{"expert_mlp_ratio": 0.25, "lr": 0.002, "grad_clip": 3.0, "epochs": 13.5}
Rows from block 5 of a small CTC audio transcriber, named by matrix and row number. Rows with one number within an expert belong to one neuron, the router's apart. Each number is 500 + 40 x the weight over its row's rms, rounded and kept within 0 to 999. All counts start at 0. Numbers have three digits each.
After each expert's rows are labels from the 100 clips, of 14976, where the router gives the expert most weight on average: "responds to" is what is common among them. Only what is clearly more common there than usual is listed. The data: short read English sentences (LibriTTS-R). In brackets: how many of the 100.
# router: router (model.blocks.5.mlp.router.weight, 16x256, trained with AdamW), inputs 192-255
# gate: expert gate (model.blocks.5.mlp.gate, 16x64x256), inputs 192-255
# up: expert up (model.blocks.5.mlp.up, 16x64x256), inputs 192-255
# down: expert down (model.blocks.5.mlp.down, 16x256x64, transposed), outputs 192-255

# expert 13
router.13:508513447533505453485495493542442497566461496527491518507444510545509476462518453484534535459498408542502457531512530491454483493528503458436523505502437409490518573464508551509552483519489486
gate.0:563472518470515427450484522567426590461463528491473526513463561521537499500440466570481517519475488501508466488515460480522516572558521502569567493527522495596466515520511487518512515565494525
up.0:443545471471527580569517536507565427506529511442533473489500448438471503549559552463557496511449507483549463471522478501463499477507453476428531514490471549476514448473520482467524478467542429
down.0:440513501468510465575525477512470542488467529565476498529502444469571473484476471511547490435453414503509507447488590501513481571475593448544499623513590575579488492514532436469562472476480559
gate.1:571460479567494519540511490383556546518488447529569480475493606561471543533507527513536476495506498481505533443434493546469531541590525492492458486540522537520550535462478474530528469433500570
up.1:498502500393501520506521555428536500486466490540532527540457573416496504583407478544471487534485522552481455536425541493471527496481509534454459493432530499525441539547428528516502513483530507
down.1:432483473496477528524473497508519525469483460468504435488536530490471468439399496504507535463508458476448528468531577542491462506527528400537488458484529513489511537528491502511534475466509441
gate.2:505471462474506447521513528488544525478427443573529517489611488474521540493509480565515502449526457452530534461520491552436483497444530547490490525519411494460510522492480526472470457515525511
up.2:509451501468484438525516548453546521506445492558566511508649499475470520469540471523529487450485448463536540480525494581480454489467522570517521504536463526450525493471474575495482486533562479
down.2:483555551519495543489458477491489486547490562523492463510457543519489452491446429460498480410511466494532505521493481535501443538522524480525522478591522414481514426498516499501467484518444539
gate.3:409435504529459520539532451433470495547457584533548558503580440471531488463508433486499550583524504542487537522491543498531574540467529535518532411501527471479564473483456535519528503470568468
up.3:495460467478519535529550509401483522530497578483540539541551436478537515482523452543467528565502484518461512453501537527492620509495531450457518459472496466534587431392553556528538505501542493
down.3:474556466452490443472471563435436496502546476502521576480471452524518474515507514453552454523461491532531438484505490491429534555534444473557485492537533434588478573522526398437490506467502477
gate.4:531473486550458486511489468481511485508532539475520515470540459494490434536481452435584474442404554471451496442507453470521572531539401457555430476428511510538517511482464564507519436457520533
up.4:493583519448467510549514474489489493409440455503582522512510535569586535460529538552456544511535454477547527553556550511443453467488566538503582497526484515421492465499477506568443547495492438
down.4:516518493520541471470446529578495452462501416387521485493477486486579498552513552507526541505436521496523444437485500520476519475518528441495412533437572493496567475534463561503500468573469533
gate.5:471513444481499433563468513467533551511443524386532544438536415492585525465469532450504542515462472507467528574518541461471451477514510508574537495548542527553490466445523513445544520529466521
up.5:478487515496407590516561413543494418486453483494462465543419593549485472477539546548449502468466535405530499569494525460474535513454560508430527483491538472555487455495509489535520502535535514
down.5:483543478467528582478494457502537478447430575540433483496502474498467461509550395480556490458516456485575542526506462465508594512565488519568523456448521484514520448511532510494472494537498526
responds to: the word "you" (56); the word "me" (38); the word "he" (28)

# expert 1
router.1:417511441520504557553430451496476477419506424564487472509499516498554470442492523419481524574465423522475497556536428423497519387551533454560557447497515457454546529510431507458534478486518485
gate.0:547459497560553440443494564506528494491553534471482523458468512430490486492455457507476481482498527498503536583494463515479509499541525495470543394504521467462518542472538517594546444417483557
up.0:443528485499429580540454451461505519488516493521521463523487478534485489493572507517540535569500525489497498432456501502437528457479446487532499515435487477516459498499501499458440600569587411
down.0:558481499447484518513521544542488436551462497500478466526480450490516546515414528520526557513553484492432515476540518540452542486536468555595530531498528541534538453594487498412510557449471431
gate.1:529451468523494471517531489437545520487467456510476472457484531474384451415515486525509469498462505433515490476491472398476595475501484520494528500529384463516479544444471485536511456604544479
up.1:516479518490533456527464526486511503503444517527495513381524514479465428393518473473503448521448498484536524479511442397535576431492519519472486558563418447470489493491524451546453504541537485
down.1:517479515498494535484499566494554612411513511419537507475498492547574513429517554565509565466511479454470505497512531490425490505532496501468424449479519503479565464500511500469497485532480494
gate.2:445578430457504474480484488539536572497454473526565487504539546556510524475493503473525511513479510473484478555482492497502521508481482552555500538423492451442457491510413504459497527460514478
up.2:514449496520476500542472552458457504490588525511523487529594475489569457496417528517485421557525512524501508450429489551525430489522558459452490532553416545546484507457516522521504474496472505
down.2:524430477493576483496486606526492462467488449466477581479493534456510508447479447504530494507527538492568501524433542577496493515550497492494528472512477490496487517475495397463513511473499565
gate.3:468432444516504571491458566481518500501535534566528487426502502492461446516502421492526504512572452539506522458511481468494463436483588477506484504498497490518493436435478555547496507610480503
up.3:529486556475566419401504483550449478510518528466447550489407494569523554545455461457457522522510516518484484486547514507568518470458618484461491455511501511476491474514549503470452453465570445
down.3:489495464477578521513480496468429487566504549428454523444474511501528483516442486536498532477533563555532553547486531524485502495474510474510529599488507519470504549523552493551546463482488501
gate.4:473486587492534474462416490511438500513487507481566480497496486545525405503525520462551520559440470424516508492509504481460470499422535478467544529518482515473497624483502498552563484476482498
up.4:506545495546495477482456474491491520531458515515582418466516503493509502482537543513537511484481487468528537460486454546492483407442511527452562503520527475498506555508605432570536499462462393
down.4:537509483512531485535537498459558478445574443446486560432513615533467551490466481525472488542480479419504528528540489518495492555536481525487543506490477413585453440471442542482509509447495481
gate.5:443486558446537465518451498480476521542527470521545472514590421515485491536530474550476468456464484510475477540495490530512609504541496548418497557498458510564477499459484508452550503486593513
up.5:478551489583431519440504529531542498479500603486518522508447553461535549454461481530458540526488504548551480439470559488479460508530483415588549510444508442496467475578474531539506560439447503
down.5:479442496511496473515439452548476463486520549545520443512507585561599425439534485542476560514521502485462522484472539448465546545439443527525478501512487550517464479515470547563520555463561524
responds to: the word "she" (31)

# expert 6
router.6:554531444525506520502525458451498516454466579489480531484451467479557484469556427418491415412468557554529503523529527523510527459568448495480506507473520518439504495490510481533474477474450520
gate.0:485521508493415484467566462490505445472502587509465472499463482573483499446557431442483619508484490536544476529604560519528457546521478571479456537527492500409460526572474512476436532540503477
up.0:510518472423471483556441526428510483472459544559456493510498431535535468541489503448480519589486509484552489496545530504573455540526534529532534440509464469395589550564470490516470479532493542
down.0:539499474524550527450507564483501525572466515491549528516505517519507486508494542452496484517581495441480465564552439552508486463555514524521529442584459480502528579492523487581470526507451508
gate.1:449467430560464521530455491507432468454523496489527481467502531439448493450489404490466540524486513533540479477537472499577589433510516434572478490511520539515518532482487546490540508489510473
up.1:572528563446541484470511522576551534570522551446437512571509461509530557509479534520471488502532483481470536530486509505535427559492497537500552524481480511472500472449511419502456486500465559
down.1:563547496422457515450478601486506546467466491465543581466399477499524541459499484491500458452545526430490524508477535539553457487515531504513469480518494478525581444471532437426520556442504555
gate.2:447471543491419516552469458437478516545468544515474491413453554530514565577520481547477511451480471493445423508501471437494511490443491526458495546440487431433562457521521510503470497549578499
up.2:500480503518464475588469478476470523524492500478466505488516497493550504461475462454526525538534482485405516432508441487533462495485505424513492544494487497419500500567502516568532577455555566
down.2:473486410500511533502440470529485468514549444470479502491469488549558478554430553549517500545541451454489509563530514467581501487588533538526466490449540455497510537560487517529534507449513553
gate.3:552542484549456532502498515490460542484529447447487541504522527487490496415486494539506432490492489481448495470437432459577494441523474499493529498498533438505552536577488519537527483490422484
up.3:411507562547469480575552421516497515465471537500501477489516493569540498557512526492502487465505455491547507509535552464525434461439533488503481498407518510430429551480523464441538539546560508
down.3:479523493507460494505515392498498534517518451520493558509549516455468457463552544568487372508454519519536496492516562519455449488418453485542527507547608485447480447586509505502546459519585499
gate.4:475526508559543487544507542503485551447523533496518452505552485553499528493427430492473530539481537491512552586520402540489451535479483488455546418542494562500501461453493523501480454549550468
up.4:471465517528549455542536543453487552496525503512512479490587467507529493454449428480456509540496511511477536588526416534463502567504516513450539449522490572534498426442499521556491466521519447
down.4:519479501501450558571549540481519471459542595561484542454523514494537473452477447539534524536461515517469480540449444474523564519598546564495412533511483464433487446476584478533526477479489544
gate.5:545500495479538445518520478536389530576475512445525509480525484426489560454517555520471367508413526511484504474558481501542525443500435591438471569455519474440498492530503500516526421553473476
up.5:440472492539473541461451521450588475418515509586511460496504489598542422510517416481523572480567484470490468525452527474484449557476509462545545424547504485548499506489499512469443547442529483
down.5:573484488521574425544448603410559499500554480451491452535501494497527445441543468550541447458552446452511471476483548497495486479478510474479467428459569505528484441532505535434440450532484593
responds to: the word "did" (34)

# expert 4
router.4:534547527558543519464526559486564435484546507526488453552540481520527469527483483559469473494472589486543518469496478449481455557504543492534482439551520499502519421477488492432497478558535516
gate.0:537532469498461473524496514499451463527520420496441554539412590530459505515502539546545469523529556511547521458506488525515479525419501435499549544492547509476461511513528492482426484575500534
up.0:565570526506549464524514499539552494468526559428513525476398559504553484521432485531580586531502546590522530524491561520477498423435552475447484548524498439467447494526511477473435510551548478
down.0:527517448546458552497515510558473476507447501476467514443517509508568518503480465550530520483438522540537521591484406482553485468499507486450532467471498524484514434545505542523528438449563472
gate.1:478515504509513486522476439525573599535529504503410437504515476509478481493521538533420497444433519566569505585477536517536478380426518508455423533497485515529531451450496484540417581554526505
up.1:491469456500469564479540556484469536517440461539594582512461484529536520420581560456527499507516567479530523513447506415506516503520472511490482556494479514417444471447527454449469473501555519
down.1:501518442569483569493561487447489515549475468543522493468574463530514477477539460459499486517568515511449450520511496513477559507487435515539449492446545529495508495474497557491459565490446501
gate.2:563442483539557439548507416550428525589465500481536513478483501474472452463574502481450475509466550525505475510547455427519503425514515524501483516564493497492492473469528536454490486513523457
up.2:493491511542545511407543398488438508531515476566522539565529549477597516433602552501464484521454576485440493516538430518464499455568527461480428503521429442475493440484569533467441507530464424
down.2:491511482568522512442578470510520506504471535532522530514573496481462501478543435483499506579469464495511500521563488520534500586435558382541441579481508535482542478443560519524506438547538539
gate.3:436496536491517473469513464506515526488510568588515402533525549536524499510484453543463549444463465526490451537582469477456479488515502510497507483467493490495487478518461462504525520496511495
up.3:488500509508548427447489489537481464493518478499473422508511491571503553487476481471560476506500533526508499520482527636436466499458457512428495546512557474478516511473585449409558423495544492
down.3:504478499491439449507424462465540502575551518542456476485434473484586544531483447546410520466482480475547547560547555436518533505523481526469564561578487508527479510518462492536514564464521454
gate.4:502541475511587456495518494519452510506507457466482541486477487518523451456521461489497414536516545500533499496499553481511555443448512431453502470456563522435417531541423501495509515507573522
up.4:496544469502525462525514450529481434514538470455471550490493471500566427494447494467551519562517536466543505514501513494529581472462511458486503498403504554428456469485481494518544490498582500
down.4:520515487503546468489558445482409528521489511573500528502481397510526572576510464513465486547501488552471578513503536481464497468478480495507456537435484447502428503523475556470464532483450474
gate.5:485463523456448488505488513456472501497464511486523510494524527513497516480513499496497566375525559496539500431513511579533421552524522520448513529501539539554448510510532511517489461454527494
up.5:520499504565482579510474487452521457485456436447476502543448500465458564503530529472550471545507534481479486481401458500525517551512493420511437566501492482548468508409521556462452530527462506
down.5:451499467443452561526458514476378488518475528520437557391475515489511472536480608480537468543487529453502523431537487589508525535517448486477451512509548467479531476499496519506458507496510512
responds to: the word "and" (28)

# expert 3
router.3:595459477415441463420552445519481517491572513459473554471531564507502513532446496558507515447503524458457468462502424511530516532489499518541425502499540517536471481542529509526421499420518485
gate.0:482437537489557432471510517506518485520554563505416479459474578537541463493487447474507460453560518471459516487472506437455454497413597524520495460558463527446481506483442562560460549493490496
up.0:500534527539525511480483535448434566557476574541507490457429528520449500557577496477499511476493487521477538459527435507474512494463542463558492467497520554528533502435554521463495470540477592
down.0:530581462478485479500530504464515538469514554389470571546428530513508496540494440527511463463448516552502545517507581519475493493523488547501511452543587501512514493473462473547521497552449505
gate.1:549539512492501526423557444465543518515497435439531529519513445483518444520542555501467499545535496476462487503508563557479539458534489561515478481479461508440537473466518539496486456583506432
up.1:517479572524507439536399513538412488496512465513453478508496539501516566472522492463578468492480480503477492511473451480548485451455487458544500506528435422453529523545531528536465449460510485
down.1:443482492520519548547472471549490518419496485541532504501511451496505472510513531417510544517505538473486498532490487513499545442544493445537521465481433494475540499488521454513502531517534543
gate.2:446565521511461585524505484471479473556490501507528606511466545556464555486534553487556515461503537548508476540551522491606460496526530464531464486519502525524491513515485457455556492484485546
up.2:465550534520508525493536460482488482502431522480507550514518530501490480503432524404541576489474572505492483571477573492541520488474537492468488502461522518570500503567508549475538537459507447
down.2:452499522498490533571526530423483512504484490484508535460420523512467493487405555449481530503452511436540524482540502472431561552484482475516534499557465499524497482534481536526486559524468508
gate.3:508474514525513511509566463489435445502527485520503520466483475519474488453422479571406410505529545454533544511499524464457516521523563593476436489496475460503509525478585499513488540459482517
up.3:476481498543513547478535500487442433502501535552465488444508436541459528437431484537452446452527559485522516476511495482488558494513572574532462493540457460500508546477545492481467494486469532
down.3:453477467481557526548468507494558491460544518513483494463458511433538513473466480459533584511485529479526480539531538507478512515471529485553511496545479468470520499527488462623463463421495487
gate.4:513521507466467476528451511460458521547451479521509530601503499480539419491516447481520485557444563523568568441446580434554483495525520568598441433530518433447562488500553548458519624495429491
up.4:525508504506530507480547440488540529442544527503551512400530503542446578537462544529501508449521429517476500562527456495409504508459526489497596558491481535547476526491459478526463430529500529
down.4:518531456435506513464503450503495464491481476604473496538522458555506514469563478423505581447476446480446423452503521530492496469440503450522546418496404452548445505482556539465490479524513533
gate.5:503541524523518514486469466504523544519427520527494592516429521481543430532446505503534559499508536454480535521506498526576546450524525495530433446539511463548433484484432521446467491472516562
up.5:550426480436488462508536547462479430515448494504514484529499564475441607480547480486467465530490469532475486508586549513406466508441472493418490531508425521467536498514558499535543499554474438
down.5:475426539526489448490538481499518541494508516484495456540450429534472489456477499529434485516473485495541504507569440507479510522509546485525488581502565521506539556516542486541574487466464523
responds to: the word "i" (52)

# expert 10
router.10:444493458460467515559454503491502486491574519484495493490541483428498442484469505489493403563420477525454529512506481581530520473513509498501515411428484534498405490500431472525533452563510450
gate.0:478563509509493479492508471475472483467499499556480466537504479509538516485453568561573572505439451511503490544427482562509448558520418484460515444510485520504505511489479522441526471429502469
up.0:563491504501502547519530499507532489513465514491490450469480506480508527469499489464457412460552558462517496474507466490516556445485509492483507515479462514498470500482565473507496526568488556
down.0:463514488578468537512460534503575496481497497540452524547503487479561436486551478508494419407461556519547463526497479462516548503477468554484523496576444471534474463474448486426523498527525472
gate.1:514517455551519523551516500475486580463506573514475453458549442557449479465548465553526477528500472508467477459520450578437504539467500543401609483480556502483480426446481559519443472496536561
up.1:536454492551535440471535477527488497448507496521517474577497509496560533490517502433444474487546531451518514534430541470554546449483504470551466434586491499513518480485529492493485479499481467
down.1:504563507546509520541485449558445532520474532500524474539472457621517535484471533510525455585546528511426501488482489482533490518553488465513481490458490512523484457568553478442535542471485464
gate.2:423525529604485460495491489533486575518550477424477420545540464441568453518458477516436505495511489495505534456549562513563517554559502458497490492602514520519507536518530507476501565513471505
up.2:561445498383515514554527500485476355507427505518515533533448508541424540503529557477550515416487515487526455530534453426471470447451492524490528525428489539520492418495515503519450412486524479
down.2:463527533449619533566542456537479431517543521472539552507440415500526498567456481488472485447506508523521474524486527453496498493521493484522561513389485483419564506470492551530518475558495494
gate.3:477536485456500491456473486531552509532506528514526477522528510463490510509524472459506487443522600513482571457486506550476475481541470494510484525457534555500440453490417542484515425447489558
up.3:455556492493470481504469443577527478498483538536511518455514557459491543495505509515498552528535569555507587475491500528518561483487519499489449472454535513496447450460476486525491472458510525
down.3:527578579417532472497546457487479518509586475526505600538589543468562543453517510476480494574472534551462486461529521510480466536497540540386583540420531474496498520493516520492505558514529428
gate.4:508474499504502523484443435505491497376491598404522448535522502455508496490441546490532524468484502550482443516479430520521490527461484514391518500451516487491564485512509481509558508481452450
up.4:533534507546496451473499425488463496430525547423492486512509487506453523547544547462561466505516541502487469539465469521461518546461478556406538530515566445401495534529513567502505536534514488
down.4:501456483496474498482529473506365519475495549433491533491530552512519457460501518438484536502548530594477541530484451594457472529518501472524496467494435427432539608530506518483559524543501480
gate.5:513594548516547511517512480478412402500458495494426471487511478545480504474493512513562538478462513558521485472593464555558498515459604470518459560499401483494490511562478535483497543466504522
up.5:547541501519515450452527513493489487465515526580462545518538553500503524429471448537458490532549434487576505476487517490502470533554558487511555502472464534477528454484450557538505640552403483
down.5:478432543536535474538439468494553423435509489480435457518526490472603489476470438518533527426526497532475502474499537478529538469433451428477482453460508454543540537511538573515556495500440485
responds to: the word "was" (56); the word "this" (36); the word "it" (35); the word "is" (33)

# expert 15
router.15:489491554500538533518457417502501432554546480548559474503471511496474506540460451535419464461424509487548521480443590511549447442474470465472499498504496469511517483551462515528489562485464540
gate.0:464488465472476428516540437507560552506464501534452496511536438536501530506505495435563499557502460438436481517510505589512535516617463453434519592447439514514491579511438507519387482457570489
up.0:534528521532546563483520504491490458410514512444627491500477635510532492495439431574466516479489530531509532556516446455505475482452467527618514417580570496481509448514552452481586550483489461
down.0:640552495508505544412476423544486547507545550442512469485463473436465511484416542484551509533516483538547538559515546525439539481459527471476475536520500417449436416463491445510480471527558525
gate.1:498539476512506500565526402489509513543509467569524456473528471427545492421468527431518481546534589544521471401461493535519508499513503535467476449515472454625512524453442487464480548521435468
up.1:490568481495524496567499417509478500564513478544505518466512518442510496458477541406520485510498555515533452438484509505484499525496497549466483495499538428591537474443447446513478487510486507
down.1:446546523483518449557497564491472446498525457417521498506470408564492595496385503567450457487539517493535501465508533524536463421510468457515558518526463474403527445558529513530495532434550470
gate.2:428563507484518560506500474516505558552451463478469578544398450474495481453491526542520524473481458480520540510544538479385564466515532508497534490411459549511467508541496551497461537388577389
up.2:565413513509501417521442525477471470438507526539518453484586524556489461516495506393505488489490508493513422440472465504588469515521483497481446501576504470509522483455543415451518470599438566
down.2:512491524449459483495476532505512490502459502538409515519566474519443518485472457515553474517489545484425485502519499527449451455469482547504468485515510525497451490527478444504499487483450482
gate.3:504472431528538540507529504477523513441504515472562523551482514467587553428470459486502579446549556539443452517558563555524522503472551421476495492494459505499457482479451511567442482498518450
up.3:570452463575538505469474553476511489497615446485488408569548491502594579458523460534519521471523587502536474523532521526502497532520556429469509483487461581517542444489424525593475475502434490
down.3:529576431573450458424462516437534540469491509490516482561502543483515529395574490454521431499497528460512585590479412450504458419557500548468460406508526546494502530493427541479532430551485519
gate.4:423486488549495575478520484487452587515442441517486494504478502536507451508493562487507559508420521497513495517544502442513495566520507519510487523425535464531588469571496561475510511560500515
up.4:593521529486565418541423543504475423435498572495444513476550487507517544453470468465488456504534468499478463528423536514535472475412566495526495456569472516479454512506492484484447494412501437
down.4:588480504453503477469439504522588535504553582494507577601536478443559459492511517524480542506491523465481536500511522486463470466498472455452497531520467481512580457436557481479530581550526452
gate.5:431526522477447511522507510583549475491559473440427414525556532539539455496465536501469536526458506511567478467475519467461548555506464472494488506540573535485445560480519520466456513515550477
up.5:494531505522538474497438461501468553442438499572587496471436529471524540495556518526499430461540518474449554518509480553578480472543508515486544588441469462568537483465429471485486455520471505
down.5:467483450468490479421519531443488439551534480459499512485525500415563460484478490550531519419583498531465527543421571521467506466469482500414568596547538475563507512451534400459526486465520510
responds to: the word "a" (31)

# expert 5
router.5:530483498498460510475575460505593529492548499496480600546521519481472515395443514487546563559505548489517439493508507579485559447476473472504459520533475458502461481562495489447507564569521555
gate.0:546447520433513477497560526488552510450488521528593543515525452462469518445502467555572471496488503458576526463523565478483515525498495409516414462462455556502555448554513499529589524505521458
up.0:444532474526529475515522505528485526532487485417517491529525549471521466424520491477478500466518519576447473485471450519480493450530528468492519431510514581560519535453477497504480441487568477
down.0:497460528444476516482503614508459543432546491406522456534472516515526501434488560540482566535485481492408473516529561460518463476564474505538483511481535471500565511538486516525547478501468507
gate.1:527561508581433483481495472457499514502455477513544488575485477490553496559511408523494587514470525478520542549474522423546490509492483498454519525627490434461528497515448414564495490522537540
up.1:536488526470483426487550464436458508590480473462510468452548515465601471561553416509505480573552495465504497535507521481487471529467488532541465462559519561540544524519474500517553432522585468
down.1:461538485466465502460445476514553500485506570417482485504549520538506513455595561502525487442530525550458574555494564518526506511485428529487415537540535486475461540511439506518458413486512502
gate.2:507509428557449512409524512526496511517509552505543482479538525409436545514455486473499485533466550434486472467504502543506476494457499502456521420538500446467457456555423471512529507506494479
up.2:484467554459545468588455492450501477471480459448461479535444509584567475540552538519534519514520475554496537521488504477550509537575534528544510565482483546495574524462584524522441521477442503
down.2:480489430443536525558521469517576458484497482526554499490455481479526504528481469454521538508520494551511521497498585492553492546529489471496480509467499500517556492531447466498461464547466456
gate.3:541486510533498484499524502519476559501468454582551429537468484421426466541501525481490482495501440512491489516526450484530522501475546483504517545523559525469525523441567559513510529463453457
up.3:496525590459519516396449494463528470558463467479491463504487497481514528593519430475509523491542524549478550498478539498573556544520454484483488450519477455459489492579472473504507537514509456
down.3:475488431450549509512499565522454507423555448491526496581505511538481548521512442427551511483495524548477534519544461508521557491531525501488500423478525455489513585561406455505473509535496481
gate.4:547582513508478564496485518487446473465504417503571431438524450529540471522460559483450535519560512534570533510506475504500511556494530503485527477479474520529511486531524519431535517467484475
up.4:475551454500537572425449442497512545524525489465495390517486542480319463519521511477445445486580496485548554413508456443577491473496442488423470562546499458516532596484512530558506527504477558
down.4:428444497472476434511514528491589513444539475550543524523498394461410458522524513504481525504503510465423521525551474522487496502514504456475486527523487490464501411561559553508544483489540408
gate.5:522550478473516494469485445434442440464503532471513586460504512443446513525580486520493532447517459555536525484526558567435534534437589528418509504528497486483512449450435459577499447466499562
up.5:511554455452491474457469591459524484462539498446504520499478534481462562435516481469477565500516465521541454481509528544469489519406504520511524450513543478583520515537449524616498467525516491
down.5:538577513498555464524525532458450429459548488528555561428449495513516498492476545514498522450478559513544462460485504463590520495586419527496446495505483486475456563507557495524506515453437440
responds to: the word "no" (25); the word "not" (25)

# expert 8
router.8:522439460384471527483604516509520522527476523455476551518484541510482578510517454496521545469502494424444513513556556516487465501535521529466510555428538550558466555499499538453462487499452511
gate.0:549567505529520569474510476447395527494498410529448516557452517511461433490562558574428453499527531534468519521505477495517489521464529529409495474481486488516445490519547450524464533393507543
up.0:482420472394471469454547500499527448535490531498518490415559493480508489504451484492471543505514466457533517457464527478448459494410469444508488528513491514500533489445433519499540480527456461
down.0:551464505524498505458531500465517496442525503487429507516494486499457563544502463483474485470503421458536472518485557477485597497518521518485465490411479468574512533566524502487431518566481539
gate.1:489418521510480467478483466483487489529506608475500431540488518546532512525557512460496491502464555521506569485442531478526467464535573591491579483521479557462524510482492439453471494514584530
up.1:529529445499472470523521519507520498457553406550480496495476503489438486448460511492597450484525527540498459510533518459480532498468467520513483507504504543491491485504454484452470484491484546
down.1:456494476477539449513465540510538486482486513566482509478451514483500466550543506589585544552465479530458446527560551538477465430430538492524473537570489516538487558535500591541421474555559481
gate.2:501499468441504499445561531479478490575532478540494475516478509464487502452438513500563549493489529490525514560561522560524489512537482553532603519454457588496544486505470402509417540513486502
up.2:518491497548518563511450481511485432399490521451500508512512554510532492517542501500547441459498455523457456432419536521532553490540433459536425464547557502530494492539543578527516499449508521
down.2:455486579488499513470545493510402501430498467483483549469463487493474589503501494422518582490486532577553511458464569472440459502438475584490475476513537521519522510521521472551521519482511429
gate.3:420559503475456544490556562618497463482459537521495489458512443379457493541461468489522446519518417557525482514521551534506507519527534446489492530417463440538521465560550482495527569504465507
up.3:583450487512522444481435494381457506520520454480522529523513534587528489467540474487451528487501561503431538475455452474512506485466462512474505494589471554457490528440465487499485475485501498
down.3:551479509494455468508541485518481590478528484511528520482558480493484469367499523402450474498569495494440527545440487505475528489582520536496448587493516515548494525473458544463465534486479508
gate.4:506435485488551460506494451530582507496479504507498547467506524559449494525450537535492547481481471612453455497534476499539500504465489528462522460469480515465408490462510571527457471526449493
up.4:472469484475499479510534438517512547501542522518467518461506438573472408548478526509487529518457506526436495531562422472486553507452483457498561427508410528513468543490487551538529515537458462
down.4:525438501471544508535496487545558529475520485478502489492522458451449479583470482464498490443472481539464480529507474481490450450545457517542521541427499536528442564454526559493462539511501435
gate.5:467500501476532589506483434552411552507465544528508538496470532497503538529477492499498571413477500487539497426579479534540455491535464537430572590443490525494515552529474475455411491564498443
up.5:499466495533496484557464422559495469445458649499506473484465497490587539557469524459516541517508513457504583514532489469560497540518448481456531534469474549482525488514508490461474481535557501
down.5:574413518455451484553539507441433490505543428532473427499467453483571527392578502461458499494406537504544581523456570464513455497484488466479522484562525531463537523502565507420493520481555509
responds to: the word "i" (41)